From a checkpoint of a small multi-label image tagger.
Training: adamw at rate 0.0011, 7600 steps, batches of 192.
Rows from block 12, named by matrix and row number. Each number is 200 + 40 x the weight over the matrix's rms, rounded and kept within 0 to 999. All counts start at 0.
# proj: attention output (model.blocks.12.attn.proj.weight, 192x192), inputs 0-95
proj.76,123,76,226,269,117,157,75,147,175,237,202,213,207,197,262,278,175,257,330,171,275,251,236,112,261,288,70,144,277,104,189,176,250,153,265,240,225,179,240,287,211,154,222,176,105,193,131,257,120,168,178,145,135,178,136,231,153,173,193,170,254,135,239,152,157,218,209,150,221,224,233,215,240,229,137,248,215,267,122,208,171,259,134,94,281,259,175,75,192,225,234,128,231,194,200,140
proj.77,195,180,164,190,225,233,175,174,198,241,226,204,218,156,218,209,185,257,205,204,179,174,239,203,184,177,217,218,188,158,172,203,259,72,294,270,216,185,227,238,196,120,206,140,147,181,159,151,136,171,193,41,145,198,158,249,167,193,211,172,242,152,264,190,180,176,125,231,168,228,287,127,277,146,166,218,177,237,161,193,162,160,185,189,230,184,195,147,150,224,185,166,196,165,182,198
proj.78,220,151,151,206,209,201,108,203,169,205,227,268,174,186,214,216,166,285,271,218,210,205,230,195,260,246,193,220,161,132,151,179,276,111,241,171,300,204,295,268,266,189,170,150,182,202,169,236,182,156,170,145,171,189,92,180,193,198,235,247,239,151,251,210,104,75,131,270,67,239,148,140,273,263,160,204,227,167,242,189,225,176,104,236,155,309,168,231,168,278,128,293,180,193,185,241
proj.79,219,214,183,192,219,193,174,265,200,194,194,178,175,207,177,176,224,186,185,194,169,204,195,223,201,188,228,209,171,250,205,167,331,101,182,146,316,221,312,224,237,182,97,150,207,258,203,255,277,109,151,170,150,126,135,193,215,226,288,279,273,113,283,267,186,216,209,218,191,186,212,250,208,213,260,191,259,190,270,174,219,227,215,216,217,229,242,212,254,188,202,245,227,216,174,190
proj.80,177,236,211,175,205,208,277,166,185,221,205,245,190,239,195,211,231,169,134,185,173,195,154,217,113,198,233,214,196,240,234,236,153,320,189,179,194,169,174,158,183,260,270,253,177,214,245,228,192,194,207,305,238,242,203,165,226,184,165,189,154,255,171,202,157,159,259,250,129,198,166,184,187,241,183,143,230,166,268,177,222,244,186,280,192,278,226,265,229,186,155,228,213,211,183,285
proj.81,216,224,198,232,230,176,196,210,205,179,190,199,194,224,203,186,188,159,229,229,189,205,181,214,233,209,144,172,200,228,214,193,150,223,223,212,163,177,190,181,178,211,250,236,189,193,214,176,197,206,196,180,217,207,215,191,229,178,163,166,194,242,147,191,141,115,201,235,92,190,154,184,187,281,201,162,229,146,284,188,243,207,148,264,173,291,214,280,195,232,119,280,222,194,202,282
proj.82,169,161,169,168,152,270,191,221,169,210,254,305,192,165,189,237,244,295,214,194,184,196,233,193,208,248,210,253,186,131,178,190,193,168,297,253,263,205,204,247,194,211,259,230,122,144,169,218,130,173,212,179,174,240,159,216,176,179,197,152,216,211,207,207,128,109,218,289,111,216,166,184,218,288,197,214,198,208,242,220,176,265,105,258,178,306,151,206,192,293,175,234,213,244,150,261
proj.83,216,235,189,219,184,231,212,176,189,181,257,146,242,251,209,191,229,202,236,160,161,198,224,170,117,122,212,237,208,214,165,259,156,168,259,219,198,209,129,216,224,207,231,234,230,204,162,181,145,232,231,104,193,259,179,212,175,209,153,227,188,253,173,179,300,228,216,221,290,164,296,215,71,131,200,166,173,238,151,176,197,191,258,240,211,112,231,170,181,126,242,79,211,183,222,194
proj.84,173,184,209,187,191,229,195,218,218,239,194,176,204,154,182,196,183,222,176,204,186,192,232,193,208,217,192,182,210,189,180,179,156,207,250,227,173,162,159,184,169,149,281,216,130,176,225,145,149,186,214,160,201,205,216,217,176,141,163,107,187,218,188,183,259,300,212,141,318,164,263,211,150,128,189,172,216,244,116,179,221,174,256,144,281,124,211,169,179,144,273,79,204,183,238,142
proj.85,222,251,240,147,190,241,273,241,195,141,199,184,204,216,143,180,246,176,125,179,162,193,160,231,138,199,272,230,169,269,220,226,164,254,161,191,176,233,154,201,188,240,221,222,235,215,200,183,169,232,221,231,238,241,179,201,191,214,192,212,179,234,187,169,196,196,213,197,196,165,243,209,243,207,227,183,212,218,187,205,162,216,181,181,214,208,192,135,219,207,232,187,250,225,173,192
proj.86,176,194,82,260,144,167,186,190,139,180,188,287,132,293,259,246,263,194,238,172,203,258,124,192,188,255,198,244,201,157,265,281,212,191,140,151,199,218,246,209,280,208,129,118,249,202,228,187,262,202,171,222,218,212,236,153,221,204,195,266,208,170,170,216,208,219,120,178,202,236,146,196,221,178,218,216,187,159,202,184,248,140,220,167,170,143,222,257,175,217,189,245,150,192,241,194
proj.87,164,199,203,199,129,231,204,196,191,195,244,200,184,225,198,237,249,212,220,183,184,231,197,135,169,219,153,202,243,178,194,250,244,134,251,230,246,220,214,219,222,184,192,177,160,251,161,235,145,201,215,138,147,195,124,217,143,205,211,219,213,192,265,225,264,272,170,144,288,181,272,180,188,123,190,167,209,224,116,193,204,151,264,176,232,117,206,162,190,138,249,113,188,183,229,163
proj.88,172,150,177,221,166,157,166,146,198,252,242,238,212,191,271,242,190,226,261,208,212,202,203,169,160,208,208,182,241,134,173,230,161,230,127,187,150,157,202,188,196,189,211,148,192,136,257,148,262,230,184,267,224,202,325,181,233,143,174,167,172,243,134,213,221,283,198,170,240,224,204,197,187,179,148,187,215,174,205,169,242,198,245,210,223,131,258,193,170,163,192,157,173,180,234,218
proj.89,162,174,212,217,214,179,127,153,199,225,250,232,199,203,269,209,186,263,225,231,182,200,202,187,212,226,206,187,230,205,154,214,217,192,195,202,211,142,290,189,192,132,255,150,82,164,232,210,198,195,178,135,170,140,141,224,257,146,178,119,220,182,241,187,158,203,211,173,128,222,165,202,238,229,157,185,235,164,263,181,239,222,193,183,238,236,268,212,209,184,134,217,195,186,197,209
proj.90,186,201,166,206,217,206,179,202,195,208,205,234,161,219,222,190,189,213,211,217,183,228,174,217,218,247,165,207,214,181,200,218,185,226,208,200,155,165,228,149,205,159,285,196,91,217,229,210,169,242,214,165,187,196,125,197,192,149,169,126,208,179,248,209,165,126,124,183,139,205,179,138,248,194,163,187,212,163,236,187,232,133,187,198,168,218,224,266,172,226,148,272,168,169,228,234
proj.91,255,185,164,200,207,167,214,289,204,161,112,144,207,177,184,174,156,184,196,214,248,187,205,226,282,224,179,189,193,167,212,147,209,176,174,190,120,207,161,200,152,177,145,196,223,184,224,161,243,236,204,237,221,207,322,212,201,186,191,163,211,190,169,182,267,341,190,115,363,149,317,226,188,113,226,216,214,252,124,180,180,179,285,115,267,60,233,129,222,162,308,104,229,182,237,124
proj.92,182,205,245,186,219,195,190,164,226,245,203,183,220,158,184,202,191,197,206,203,186,180,238,211,196,201,170,167,179,231,196,185,227,192,189,233,208,206,207,201,162,213,155,194,215,221,172,259,199,196,198,207,158,169,180,245,185,238,248,223,198,190,236,215,151,123,206,238,105,214,199,143,226,247,142,175,228,202,227,195,203,213,142,222,218,296,174,210,177,219,128,239,216,191,164,252
proj.93,199,212,213,193,207,271,215,294,218,208,187,141,211,159,156,172,251,215,89,202,162,160,224,206,236,185,258,209,132,277,196,177,233,176,167,189,259,200,221,187,169,202,156,228,230,169,212,207,250,85,192,218,210,139,243,195,215,217,259,213,204,183,200,239,207,272,220,206,233,192,201,226,195,196,226,208,209,203,200,194,213,223,220,190,215,187,215,177,201,182,217,190,199,204,190,193
proj.94,234,209,168,200,218,238,186,313,183,160,208,159,171,188,181,162,229,225,165,211,175,197,189,191,272,220,228,213,151,203,220,182,246,143,167,200,200,219,237,235,204,165,133,115,240,224,193,148,246,184,150,217,216,191,195,189,181,221,251,234,210,156,214,211,154,166,136,213,107,222,207,155,310,228,196,241,200,174,249,213,175,178,158,215,140,197,184,191,205,279,153,294,184,203,188,200
proj.95,161,194,239,191,243,193,164,97,215,281,235,242,200,160,204,203,151,233,223,197,193,190,264,202,183,186,181,184,219,191,178,179,275,93,254,226,300,173,256,219,249,145,203,168,134,273,177,192,161,145,188,94,132,177,115,212,152,204,216,225,241,154,270,239,140,105,164,256,115,204,217,167,248,214,206,178,227,200,245,168,213,198,153,238,183,301,211,247,201,229,157,242,219,200,155,254
proj.96,228,247,259,119,255,289,234,218,224,215,212,184,193,142,128,157,216,249,128,254,137,162,239,237,226,172,252,222,160,275,169,163,218,185,238,211,273,196,226,179,252,190,219,203,169,284,166,230,133,198,251,145,145,188,99,226,147,225,220,220,199,202,255,232,237,218,221,177,207,182,182,220,162,182,202,188,212,204,184,206,203,168,229,185,216,182,186,235,207,184,206,200,191,204,212,186
proj.97,211,179,186,217,205,133,185,167,217,230,171,179,232,194,242,207,151,178,257,208,232,208,215,219,202,199,142,175,211,167,195,204,209,182,177,191,137,197,185,191,178,227,135,183,255,199,196,209,248,232,195,223,200,190,242,199,195,226,213,246,189,202,200,230,218,208,198,214,220,183,222,227,189,197,229,197,224,210,215,201,184,224,213,228,205,200,209,192,207,204,210,193,225,210,163,192
proj.98,207,183,214,186,206,196,212,254,202,175,191,184,176,197,186,172,174,166,154,207,223,200,169,218,227,224,239,182,203,209,215,184,144,221,169,159,161,182,188,192,205,161,193,194,203,149,243,121,221,205,172,206,255,191,274,176,223,161,179,137,185,215,138,166,216,260,204,150,256,187,179,224,194,188,184,219,177,197,179,206,231,176,224,174,204,139,204,229,179,196,247,166,171,200,250,162
proj.99,217,179,184,200,235,261,157,239,205,212,218,235,181,174,186,164,208,272,173,222,171,178,256,217,246,198,222,237,144,209,158,165,205,207,161,181,225,186,219,193,238,216,178,192,241,200,197,216,212,207,208,212,212,175,177,183,192,221,233,244,187,187,191,218,153,108,205,255,57,210,97,194,197,280,170,178,225,144,291,192,226,204,149,296,122,313,192,319,198,232,113,321,171,219,180,255
proj.100,255,231,242,121,293,245,225,248,248,238,159,207,206,114,124,129,152,215,83,238,173,145,211,295,245,176,287,188,146,260,171,96,206,265,186,241,201,176,207,150,173,194,271,258,124,193,210,288,140,234,264,257,153,151,161,243,196,186,212,145,210,158,276,213,186,192,217,164,155,203,120,187,212,196,173,195,205,152,225,214,206,170,227,207,172,199,222,295,203,185,155,269,168,193,234,216
proj.101,189,214,182,224,194,200,194,181,180,190,185,188,188,229,212,200,197,199,197,201,220,206,209,181,186,160,225,219,219,219,205,200,211,192,239,183,247,204,219,219,232,196,218,192,154,211,220,179,196,143,163,163,210,211,162,167,212,191,181,205,217,197,201,194,247,266,229,166,305,190,236,221,177,150,220,196,197,228,146,191,211,198,250,160,236,145,220,158,211,154,259,119,200,198,215,151
proj.102,173,140,186,177,163,257,162,268,198,158,240,200,146,172,172,190,224,257,170,218,213,221,181,162,293,242,189,199,277,162,195,178,209,143,210,238,132,245,166,229,122,128,218,167,192,186,164,154,173,252,195,119,196,197,212,251,174,163,193,119,211,211,219,115,243,349,151,98,315,195,306,197,299,82,249,283,138,272,64,236,128,176,258,38,261,32,180,66,220,191,321,115,192,161,240,63
proj.103,196,180,206,184,198,220,170,250,211,203,236,224,180,174,185,198,218,228,228,213,153,209,195,185,206,218,182,204,214,175,171,187,176,244,168,221,103,185,206,176,183,170,220,157,158,188,205,201,188,307,207,232,186,192,211,225,186,162,199,156,177,187,210,204,194,205,155,146,153,229,137,180,233,203,157,229,213,171,206,216,221,172,196,185,188,175,203,241,184,210,152,263,153,191,248,179
proj.104,224,191,232,139,201,224,212,207,202,193,205,212,241,170,170,190,181,262,194,189,209,173,264,179,204,174,221,228,197,179,135,172,153,254,216,201,181,218,125,210,172,215,243,268,197,228,187,213,146,223,270,222,210,222,195,210,171,205,204,174,192,231,186,154,246,305,202,95,327,192,250,239,200,145,185,251,186,277,39,235,148,247,225,59,297,138,170,29,226,172,302,52,220,213,217,80
proj.105,0,151,178,358,65,141,113,110,119,278,249,241,118,382,269,317,324,99,321,105,181,373,162,77,96,279,0,204,327,143,314,296,276,68,386,304,344,134,278,271,216,173,251,277,41,206,114,297,61,64,206,26,88,97,0,243,113,220,226,172,260,173,324,230,234,125,313,230,265,82,283,281,157,244,224,165,266,304,218,155,186,293,162,242,258,353,176,228,249,194,232,191,314,324,124,223
proj.106,202,148,223,272,172,118,135,151,219,197,162,163,234,211,258,237,149,190,316,184,279,221,229,171,224,225,94,156,225,150,176,195,171,223,150,198,108,223,154,222,184,234,129,163,300,206,182,196,212,262,207,232,216,189,277,195,192,236,205,257,174,210,157,158,227,238,225,147,205,200,188,229,179,205,182,211,197,234,135,204,193,242,200,144,249,208,195,164,203,163,208,153,207,204,213,149
proj.107,194,218,127,237,190,197,233,199,163,169,171,248,158,264,224,210,224,185,172,212,211,219,147,192,203,214,215,230,192,191,260,249,204,208,157,162,198,215,217,195,233,196,180,168,233,213,236,141,263,178,162,224,251,217,238,147,230,202,178,226,190,200,151,197,203,206,167,180,244,199,224,182,228,167,227,214,178,201,180,188,224,163,220,156,184,160,210,203,200,203,233,204,190,189,235,191
proj.108,199,221,205,203,195,142,216,117,201,218,174,196,227,202,226,213,168,154,272,205,212,207,188,202,146,159,169,179,263,180,205,212,152,207,282,226,153,159,170,196,185,178,242,207,146,187,187,166,153,211,205,140,184,228,183,217,193,182,171,159,190,235,180,160,241,214,205,186,263,201,221,204,160,189,198,213,188,232,173,215,192,172,207,177,244,164,182,193,183,206,201,162,211,193,224,186
proj.109,193,195,226,183,228,188,180,137,235,259,214,203,227,151,219,220,153,233,216,201,200,179,240,232,212,208,190,180,180,211,175,170,226,240,169,227,193,189,197,213,198,223,229,206,178,231,200,242,186,232,206,232,177,186,184,217,217,215,196,219,209,178,232,202,139,117,215,233,83,232,173,159,212,240,146,163,225,188,233,183,215,233,146,224,217,302,213,226,189,206,133,233,210,189,164,237
proj.110,208,227,212,201,225,180,223,179,217,230,180,167,237,212,223,176,190,172,175,187,193,191,225,230,155,145,251,199,164,251,195,211,222,189,187,164,252,215,229,218,249,229,161,176,271,210,202,209,235,136,200,199,209,180,195,174,209,218,189,271,202,179,199,227,191,222,248,220,205,203,216,220,169,202,164,171,217,185,217,186,206,240,219,227,214,237,224,181,195,165,188,160,212,182,181,227
proj.111,239,217,198,166,221,276,248,288,192,160,177,211,174,198,142,166,242,226,104,219,172,174,169,243,230,228,276,239,127,250,210,198,167,268,127,152,202,203,202,160,249,233,207,205,227,186,245,179,206,235,211,268,257,218,231,155,226,178,188,190,181,216,146,214,172,165,186,201,131,194,119,178,201,248,168,178,203,128,266,187,249,136,189,253,118,213,186,295,175,220,180,295,161,200,247,247
proj.112,266,208,163,210,213,199,190,256,230,192,164,195,240,167,218,172,152,194,256,194,201,176,201,244,255,215,183,177,185,179,173,166,205,198,215,195,181,157,249,164,265,153,206,102,160,223,222,152,200,266,213,186,165,227,205,216,191,140,170,158,196,179,207,272,187,159,229,257,161,173,153,189,115,251,188,142,244,131,339,160,281,201,201,310,167,226,219,368,193,213,127,254,199,204,234,311
proj.113,186,227,184,209,187,261,227,254,182,157,188,186,188,238,188,179,284,209,124,204,160,203,202,188,208,177,243,256,149,266,211,235,199,213,180,175,257,218,215,194,216,212,210,232,216,201,204,211,203,129,214,198,224,184,165,177,185,210,204,217,186,191,203,199,203,242,216,187,216,195,186,229,200,195,220,201,198,190,194,208,202,212,210,170,201,197,210,171,215,198,216,194,191,216,196,187
proj.114,201,169,175,204,186,215,207,244,221,192,226,207,183,216,209,210,209,199,181,205,179,204,146,184,188,230,200,204,223,170,223,215,122,259,137,236,111,170,159,195,205,173,280,161,202,159,216,102,181,290,205,269,232,213,269,192,174,154,151,150,142,263,127,198,245,257,209,130,232,167,235,205,171,154,154,195,212,215,153,180,217,207,249,169,248,117,214,192,199,144,238,152,205,191,253,169
proj.115,201,203,219,205,189,129,192,200,203,169,188,115,199,229,187,202,185,118,259,215,214,226,174,183,189,178,153,146,259,240,223,184,206,197,172,183,149,203,195,192,167,227,134,199,229,235,198,217,255,216,168,212,200,187,232,199,217,210,226,239,209,210,202,209,213,254,204,173,218,187,230,225,209,202,221,182,233,195,238,186,208,211,225,208,222,188,251,201,244,185,208,201,224,207,199,207
proj.116,195,229,153,222,201,202,224,221,217,195,183,218,179,236,218,204,211,178,176,218,193,208,186,191,180,155,198,217,206,208,208,207,187,257,164,202,148,235,199,159,137,223,263,216,179,164,267,222,243,195,192,250,243,171,236,168,274,177,150,162,196,181,188,184,271,337,174,69,346,213,195,229,156,100,215,214,159,201,74,216,216,159,299,57,252,64,241,124,190,124,276,102,150,156,265,92
proj.117,186,212,179,185,207,277,210,217,196,196,219,232,179,187,184,185,248,232,101,205,162,175,195,210,208,175,277,249,168,239,210,201,222,186,195,218,268,201,233,207,207,179,241,203,180,155,219,202,185,133,200,191,202,178,198,212,224,192,198,174,214,172,210,182,188,225,163,191,187,234,185,162,229,172,173,224,151,185,165,213,192,152,212,156,195,155,203,188,175,197,197,208,162,144,232,194
proj.118,190,245,203,163,182,222,279,214,168,154,276,213,159,266,150,187,272,132,165,181,160,216,132,191,122,179,262,236,237,237,255,223,172,196,208,160,257,226,233,215,306,198,185,149,227,236,205,118,195,231,165,195,226,270,189,154,192,200,179,251,188,234,160,229,180,126,209,264,150,209,132,222,175,249,239,189,177,142,312,205,211,195,185,328,87,225,199,299,233,212,179,269,180,235,183,271
proj.119,225,196,221,156,211,260,220,173,217,231,247,209,208,153,187,199,187,238,119,209,172,149,188,230,195,189,299,196,161,223,204,208,151,247,130,223,196,187,165,207,276,203,257,160,238,166,218,158,171,265,207,229,225,240,250,198,212,171,166,230,178,220,150,154,186,149,178,256,81,255,134,107,174,220,105,179,128,123,226,205,222,115,171,280,117,187,188,307,98,223,123,256,133,146,248,272
proj.120,225,232,197,147,221,290,264,249,199,206,186,186,204,172,145,173,230,225,78,219,175,160,208,233,214,180,288,235,132,258,206,188,220,179,205,187,279,219,217,198,259,193,191,176,208,218,209,194,198,157,205,192,202,212,188,185,195,206,199,224,200,178,213,213,207,203,182,217,229,206,188,179,201,189,202,209,168,190,191,210,199,159,213,216,156,165,171,214,175,210,219,201,166,188,212,205
proj.121,191,164,179,223,187,239,177,223,204,223,223,259,177,173,215,222,215,256,183,198,220,198,190,185,268,250,174,204,194,146,209,201,177,238,187,244,153,196,173,168,128,212,275,241,160,142,227,228,190,228,212,254,208,193,229,215,234,181,169,110,192,214,192,190,217,194,203,177,185,202,200,181,199,177,193,213,165,211,147,214,187,194,192,163,208,171,162,181,174,196,223,189,192,203,209,162
proj.122,350,293,206,95,326,251,289,201,261,184,163,187,245,102,178,100,105,248,92,246,191,89,210,321,250,120,373,217,79,260,158,184,194,268,74,153,181,231,213,152,287,212,167,86,322,228,249,180,245,296,223,301,230,270,280,187,223,196,181,285,153,198,172,222,160,170,98,229,43,311,61,81,234,201,133,198,132,52,226,244,224,101,201,240,85,132,198,270,109,221,75,289,92,95,251,257
proj.123,217,184,244,216,206,176,171,168,235,258,183,134,262,132,215,212,148,221,245,189,237,167,266,208,233,194,142,152,185,205,160,164,210,175,258,219,218,171,177,204,177,216,221,242,183,208,182,238,179,162,221,176,166,191,195,225,188,212,207,204,217,201,215,221,204,187,221,241,179,193,222,201,130,228,187,165,234,210,209,187,208,219,188,245,233,238,184,203,180,193,181,170,225,185,188,222
proj.124,338,219,215,141,271,196,265,286,246,187,70,76,293,109,121,176,129,221,128,242,210,115,255,279,259,158,243,182,50,254,180,124,255,163,160,192,199,273,142,266,170,281,105,250,328,243,111,256,201,179,245,262,193,208,226,196,139,300,304,366,205,176,242,184,156,160,189,259,192,209,219,188,242,216,226,237,177,219,164,229,138,190,148,213,159,251,135,126,176,278,230,233,199,232,169,187
proj.125,182,209,192,166,204,289,221,207,201,201,244,219,186,157,172,187,261,240,101,219,149,164,214,190,206,169,289,250,158,223,207,220,207,171,148,217,266,205,206,226,248,174,178,165,239,187,176,155,204,165,191,208,202,199,224,203,159,223,252,250,180,197,192,206,187,197,167,227,178,234,200,141,254,191,180,242,156,189,191,213,179,153,187,193,168,169,175,181,165,230,189,245,161,169,210,204
proj.126,222,211,220,234,157,145,178,168,187,181,185,157,196,202,219,213,194,152,263,180,246,210,202,183,201,174,183,176,213,191,206,204,189,174,249,208,214,198,183,242,171,187,169,204,179,211,186,235,223,161,168,175,170,196,201,233,216,186,198,163,228,194,199,172,291,254,245,223,282,187,226,237,77,197,219,184,176,212,192,201,242,179,235,215,228,141,199,234,178,176,218,151,209,210,224,185
proj.127,189,180,197,231,178,197,173,204,185,185,229,192,189,224,218,218,224,205,252,189,195,227,209,170,204,216,151,210,204,180,194,230,170,196,164,201,150,212,159,216,212,223,157,180,260,208,171,184,215,257,194,206,212,214,235,190,185,219,209,257,180,234,168,194,200,174,205,225,143,200,163,214,198,232,224,202,199,187,232,202,203,220,174,247,167,229,189,238,197,215,174,248,198,226,183,205
proj.128,153,189,269,214,178,236,148,192,224,212,284,177,171,179,168,210,223,184,222,179,160,214,222,159,210,181,169,169,255,222,193,165,185,132,279,276,247,175,183,244,165,110,265,232,97,173,151,186,138,171,185,83,156,155,145,279,195,165,189,119,216,198,202,103,235,203,219,176,200,189,216,212,160,200,183,208,151,246,149,221,202,194,181,161,223,206,187,225,206,199,205,173,207,213,234,174
proj.129,251,235,236,160,205,180,283,204,213,210,121,134,281,168,188,175,184,177,124,181,229,157,237,261,207,167,251,222,115,253,211,195,242,142,220,169,262,230,195,217,186,241,116,217,282,190,186,228,230,120,192,221,216,206,204,201,174,261,236,265,201,181,196,235,224,215,258,257,290,145,295,265,167,208,283,196,212,271,171,218,136,269,213,199,241,205,156,85,231,220,300,112,282,232,122,176
proj.130,218,230,203,125,214,219,251,126,215,239,203,246,264,165,192,205,203,208,183,220,159,143,242,233,120,145,252,221,195,201,167,218,162,220,219,210,238,164,203,184,239,188,221,183,192,182,212,206,166,205,231,193,168,207,194,217,216,185,198,198,196,218,188,198,193,150,161,255,166,233,167,162,164,240,138,175,189,171,244,197,217,148,170,283,173,220,189,235,132,218,126,212,184,192,206,278
proj.131,165,149,209,275,143,194,134,193,196,184,248,148,222,205,229,232,206,211,286,170,221,215,220,131,221,228,110,166,271,174,170,215,168,190,237,249,140,165,137,224,179,167,254,214,137,216,175,150,162,233,195,165,192,234,232,216,157,182,160,135,204,229,175,189,230,206,244,197,204,174,248,199,155,194,176,179,212,223,219,172,227,228,198,222,231,192,227,212,200,163,198,154,220,209,220,220
proj.132,191,205,229,230,176,199,171,181,207,200,218,207,209,196,214,219,179,213,273,171,246,220,207,170,230,216,128,177,244,163,180,172,198,243,296,246,226,202,184,182,144,208,381,327,74,196,212,242,106,191,266,164,187,211,82,230,229,179,140,77,239,218,249,181,221,164,208,173,261,182,244,197,164,160,221,175,198,263,109,203,174,213,193,103,269,201,183,111,218,186,261,124,244,200,189,160
proj.133,199,192,196,195,175,183,202,231,188,185,214,253,190,209,187,205,234,172,256,199,177,214,191,180,173,198,158,190,218,185,202,212,164,238,189,180,158,193,207,170,201,217,174,211,221,208,199,213,227,226,205,268,206,201,251,180,186,191,201,205,184,212,154,252,155,181,200,213,98,224,114,204,170,279,174,193,221,125,277,199,246,201,169,253,157,258,193,276,204,212,108,280,182,199,245,283
proj.134,129,213,190,235,178,210,168,156,192,221,245,246,168,199,201,231,240,184,215,178,186,208,186,148,178,193,141,195,245,193,225,202,220,221,281,277,209,159,207,165,135,185,290,261,100,199,201,256,150,157,229,175,154,178,153,242,210,204,198,121,217,186,253,207,200,163,227,212,159,213,192,172,170,203,181,188,185,221,194,207,201,199,175,175,233,248,194,224,191,194,150,203,204,201,178,215
proj.135,331,267,276,135,293,195,263,243,218,173,122,92,260,161,119,122,127,167,127,208,222,117,196,288,207,158,308,169,121,307,186,145,227,199,151,156,254,202,203,173,215,242,138,214,301,205,231,211,251,198,220,265,213,221,271,208,255,237,243,265,199,227,168,208,180,171,266,282,119,191,170,201,168,253,214,149,245,155,298,187,191,237,196,328,146,245,212,274,242,194,157,253,221,197,180,274
proj.136,213,158,222,236,178,171,170,170,209,266,192,220,197,132,236,229,137,216,277,190,274,204,238,206,239,233,136,153,192,96,200,175,249,129,246,214,229,205,248,189,176,225,162,172,159,209,197,257,242,156,165,231,171,213,213,207,182,216,207,197,219,143,226,289,195,180,185,263,158,183,193,204,127,236,226,167,229,162,269,165,239,178,212,286,169,204,207,288,192,239,190,241,198,182,195,277
proj.137,221,210,237,195,216,264,204,244,220,183,202,141,217,178,162,182,236,224,121,198,157,160,207,220,257,211,220,216,135,272,200,194,196,203,133,213,211,203,185,212,213,209,197,206,255,175,194,197,187,200,205,204,215,168,216,206,219,220,222,231,181,209,185,169,187,179,191,212,109,221,131,192,204,242,179,213,166,178,195,218,187,184,152,207,159,218,171,216,170,221,157,262,180,197,211,191
proj.138,218,199,247,201,212,150,199,154,214,212,200,194,238,186,217,208,148,189,263,197,231,194,210,216,164,209,163,169,198,179,169,208,168,226,228,192,149,190,167,170,138,230,206,250,203,182,205,240,208,234,216,213,197,220,207,213,227,201,194,167,204,231,198,205,182,114,228,263,136,198,180,191,162,248,192,156,219,196,260,194,205,220,167,272,180,270,192,246,196,210,155,224,214,211,164,257
proj.139,201,195,243,189,218,187,174,149,204,234,192,217,244,162,222,215,170,283,185,202,201,165,256,216,199,230,230,204,162,207,156,219,194,218,170,204,192,160,212,188,242,200,236,199,175,218,217,183,133,262,243,178,185,197,188,216,182,192,190,202,191,218,194,199,204,171,240,198,151,190,189,186,174,222,162,155,236,197,218,157,246,209,197,232,230,229,213,241,187,176,174,178,203,206,205,216
proj.140,256,235,167,168,230,218,221,205,231,213,169,134,248,167,194,162,149,223,156,229,195,147,234,224,180,112,273,192,196,236,171,174,162,278,176,178,133,198,154,144,197,212,238,190,203,197,257,202,222,223,215,240,214,219,242,170,236,167,164,202,188,216,190,208,304,319,179,141,351,203,258,180,99,82,180,165,196,214,101,182,222,122,324,159,246,16,255,165,173,95,239,62,163,114,258,128
proj.141,236,214,202,247,215,94,177,194,214,167,123,160,200,241,227,210,113,148,272,186,256,232,154,225,227,261,126,167,191,167,223,191,182,270,181,205,102,204,159,181,134,233,232,253,190,177,241,227,210,242,194,243,236,187,191,179,253,201,179,151,204,216,200,173,222,165,216,168,236,159,220,219,196,192,212,191,239,251,153,194,191,234,191,132,242,227,203,149,224,192,243,180,245,227,175,125
proj.142,248,191,282,174,215,213,201,214,241,227,189,107,261,130,149,190,179,196,175,189,211,153,248,226,203,176,210,160,145,257,176,149,214,212,160,208,202,227,149,209,186,269,157,223,296,225,169,235,195,208,225,248,209,192,213,207,189,267,243,288,189,200,204,204,191,152,249,264,138,193,202,199,172,247,180,177,204,214,211,209,169,236,146,261,178,290,152,209,189,218,184,210,229,229,150,226
proj.143,186,141,198,209,181,219,127,229,228,206,210,175,214,139,191,227,205,262,232,227,202,193,227,168,273,224,123,154,221,195,163,173,206,206,184,228,139,199,179,182,135,207,222,228,189,192,189,224,193,229,219,199,183,157,219,222,202,206,230,181,219,199,222,201,198,212,170,165,173,216,216,172,242,182,207,208,215,240,157,200,198,187,183,143,250,186,191,154,187,211,196,213,210,181,210,156
proj.144,168,192,226,230,169,209,183,67,177,224,254,222,253,199,249,229,214,278,268,146,231,197,299,139,141,110,204,259,202,159,140,251,171,200,188,225,212,256,113,267,193,254,194,249,260,245,137,237,167,193,230,191,203,248,201,209,155,249,182,263,186,219,187,146,233,211,197,225,251,218,280,210,177,169,207,236,148,251,100,219,129,245,192,140,244,190,189,54,186,203,237,111,218,200,156,161
proj.145,217,187,166,206,194,172,158,207,196,183,215,195,220,188,214,203,180,240,288,219,192,203,220,186,200,199,171,190,224,156,136,200,181,153,264,211,179,184,196,198,149,181,221,217,158,191,186,212,202,208,213,133,167,205,198,229,203,161,189,148,233,218,204,207,238,242,192,196,254,192,247,208,148,171,216,166,240,192,230,173,248,184,250,228,245,140,264,211,205,163,184,158,211,177,225,213
proj.146,241,269,182,182,232,214,279,279,179,119,158,180,172,255,155,158,225,163,135,206,188,219,151,241,238,209,242,239,140,259,247,192,141,297,184,151,168,259,165,199,245,265,207,228,266,231,195,172,199,238,192,266,268,284,191,142,177,222,161,251,153,218,165,199,141,111,236,249,148,188,133,237,235,272,294,228,180,176,275,232,175,264,149,227,123,294,151,218,257,278,217,291,221,259,139,221
proj.147,186,176,184,211,193,166,180,174,199,205,205,255,186,213,228,216,197,190,243,200,212,224,177,204,198,233,152,197,219,158,212,214,191,260,141,182,131,185,189,183,194,224,170,193,239,211,210,224,231,270,205,277,210,196,234,193,210,209,212,223,184,206,188,212,158,144,203,222,93,215,152,189,216,252,175,188,225,166,270,193,210,216,166,243,183,271,208,257,203,209,126,287,205,198,192,247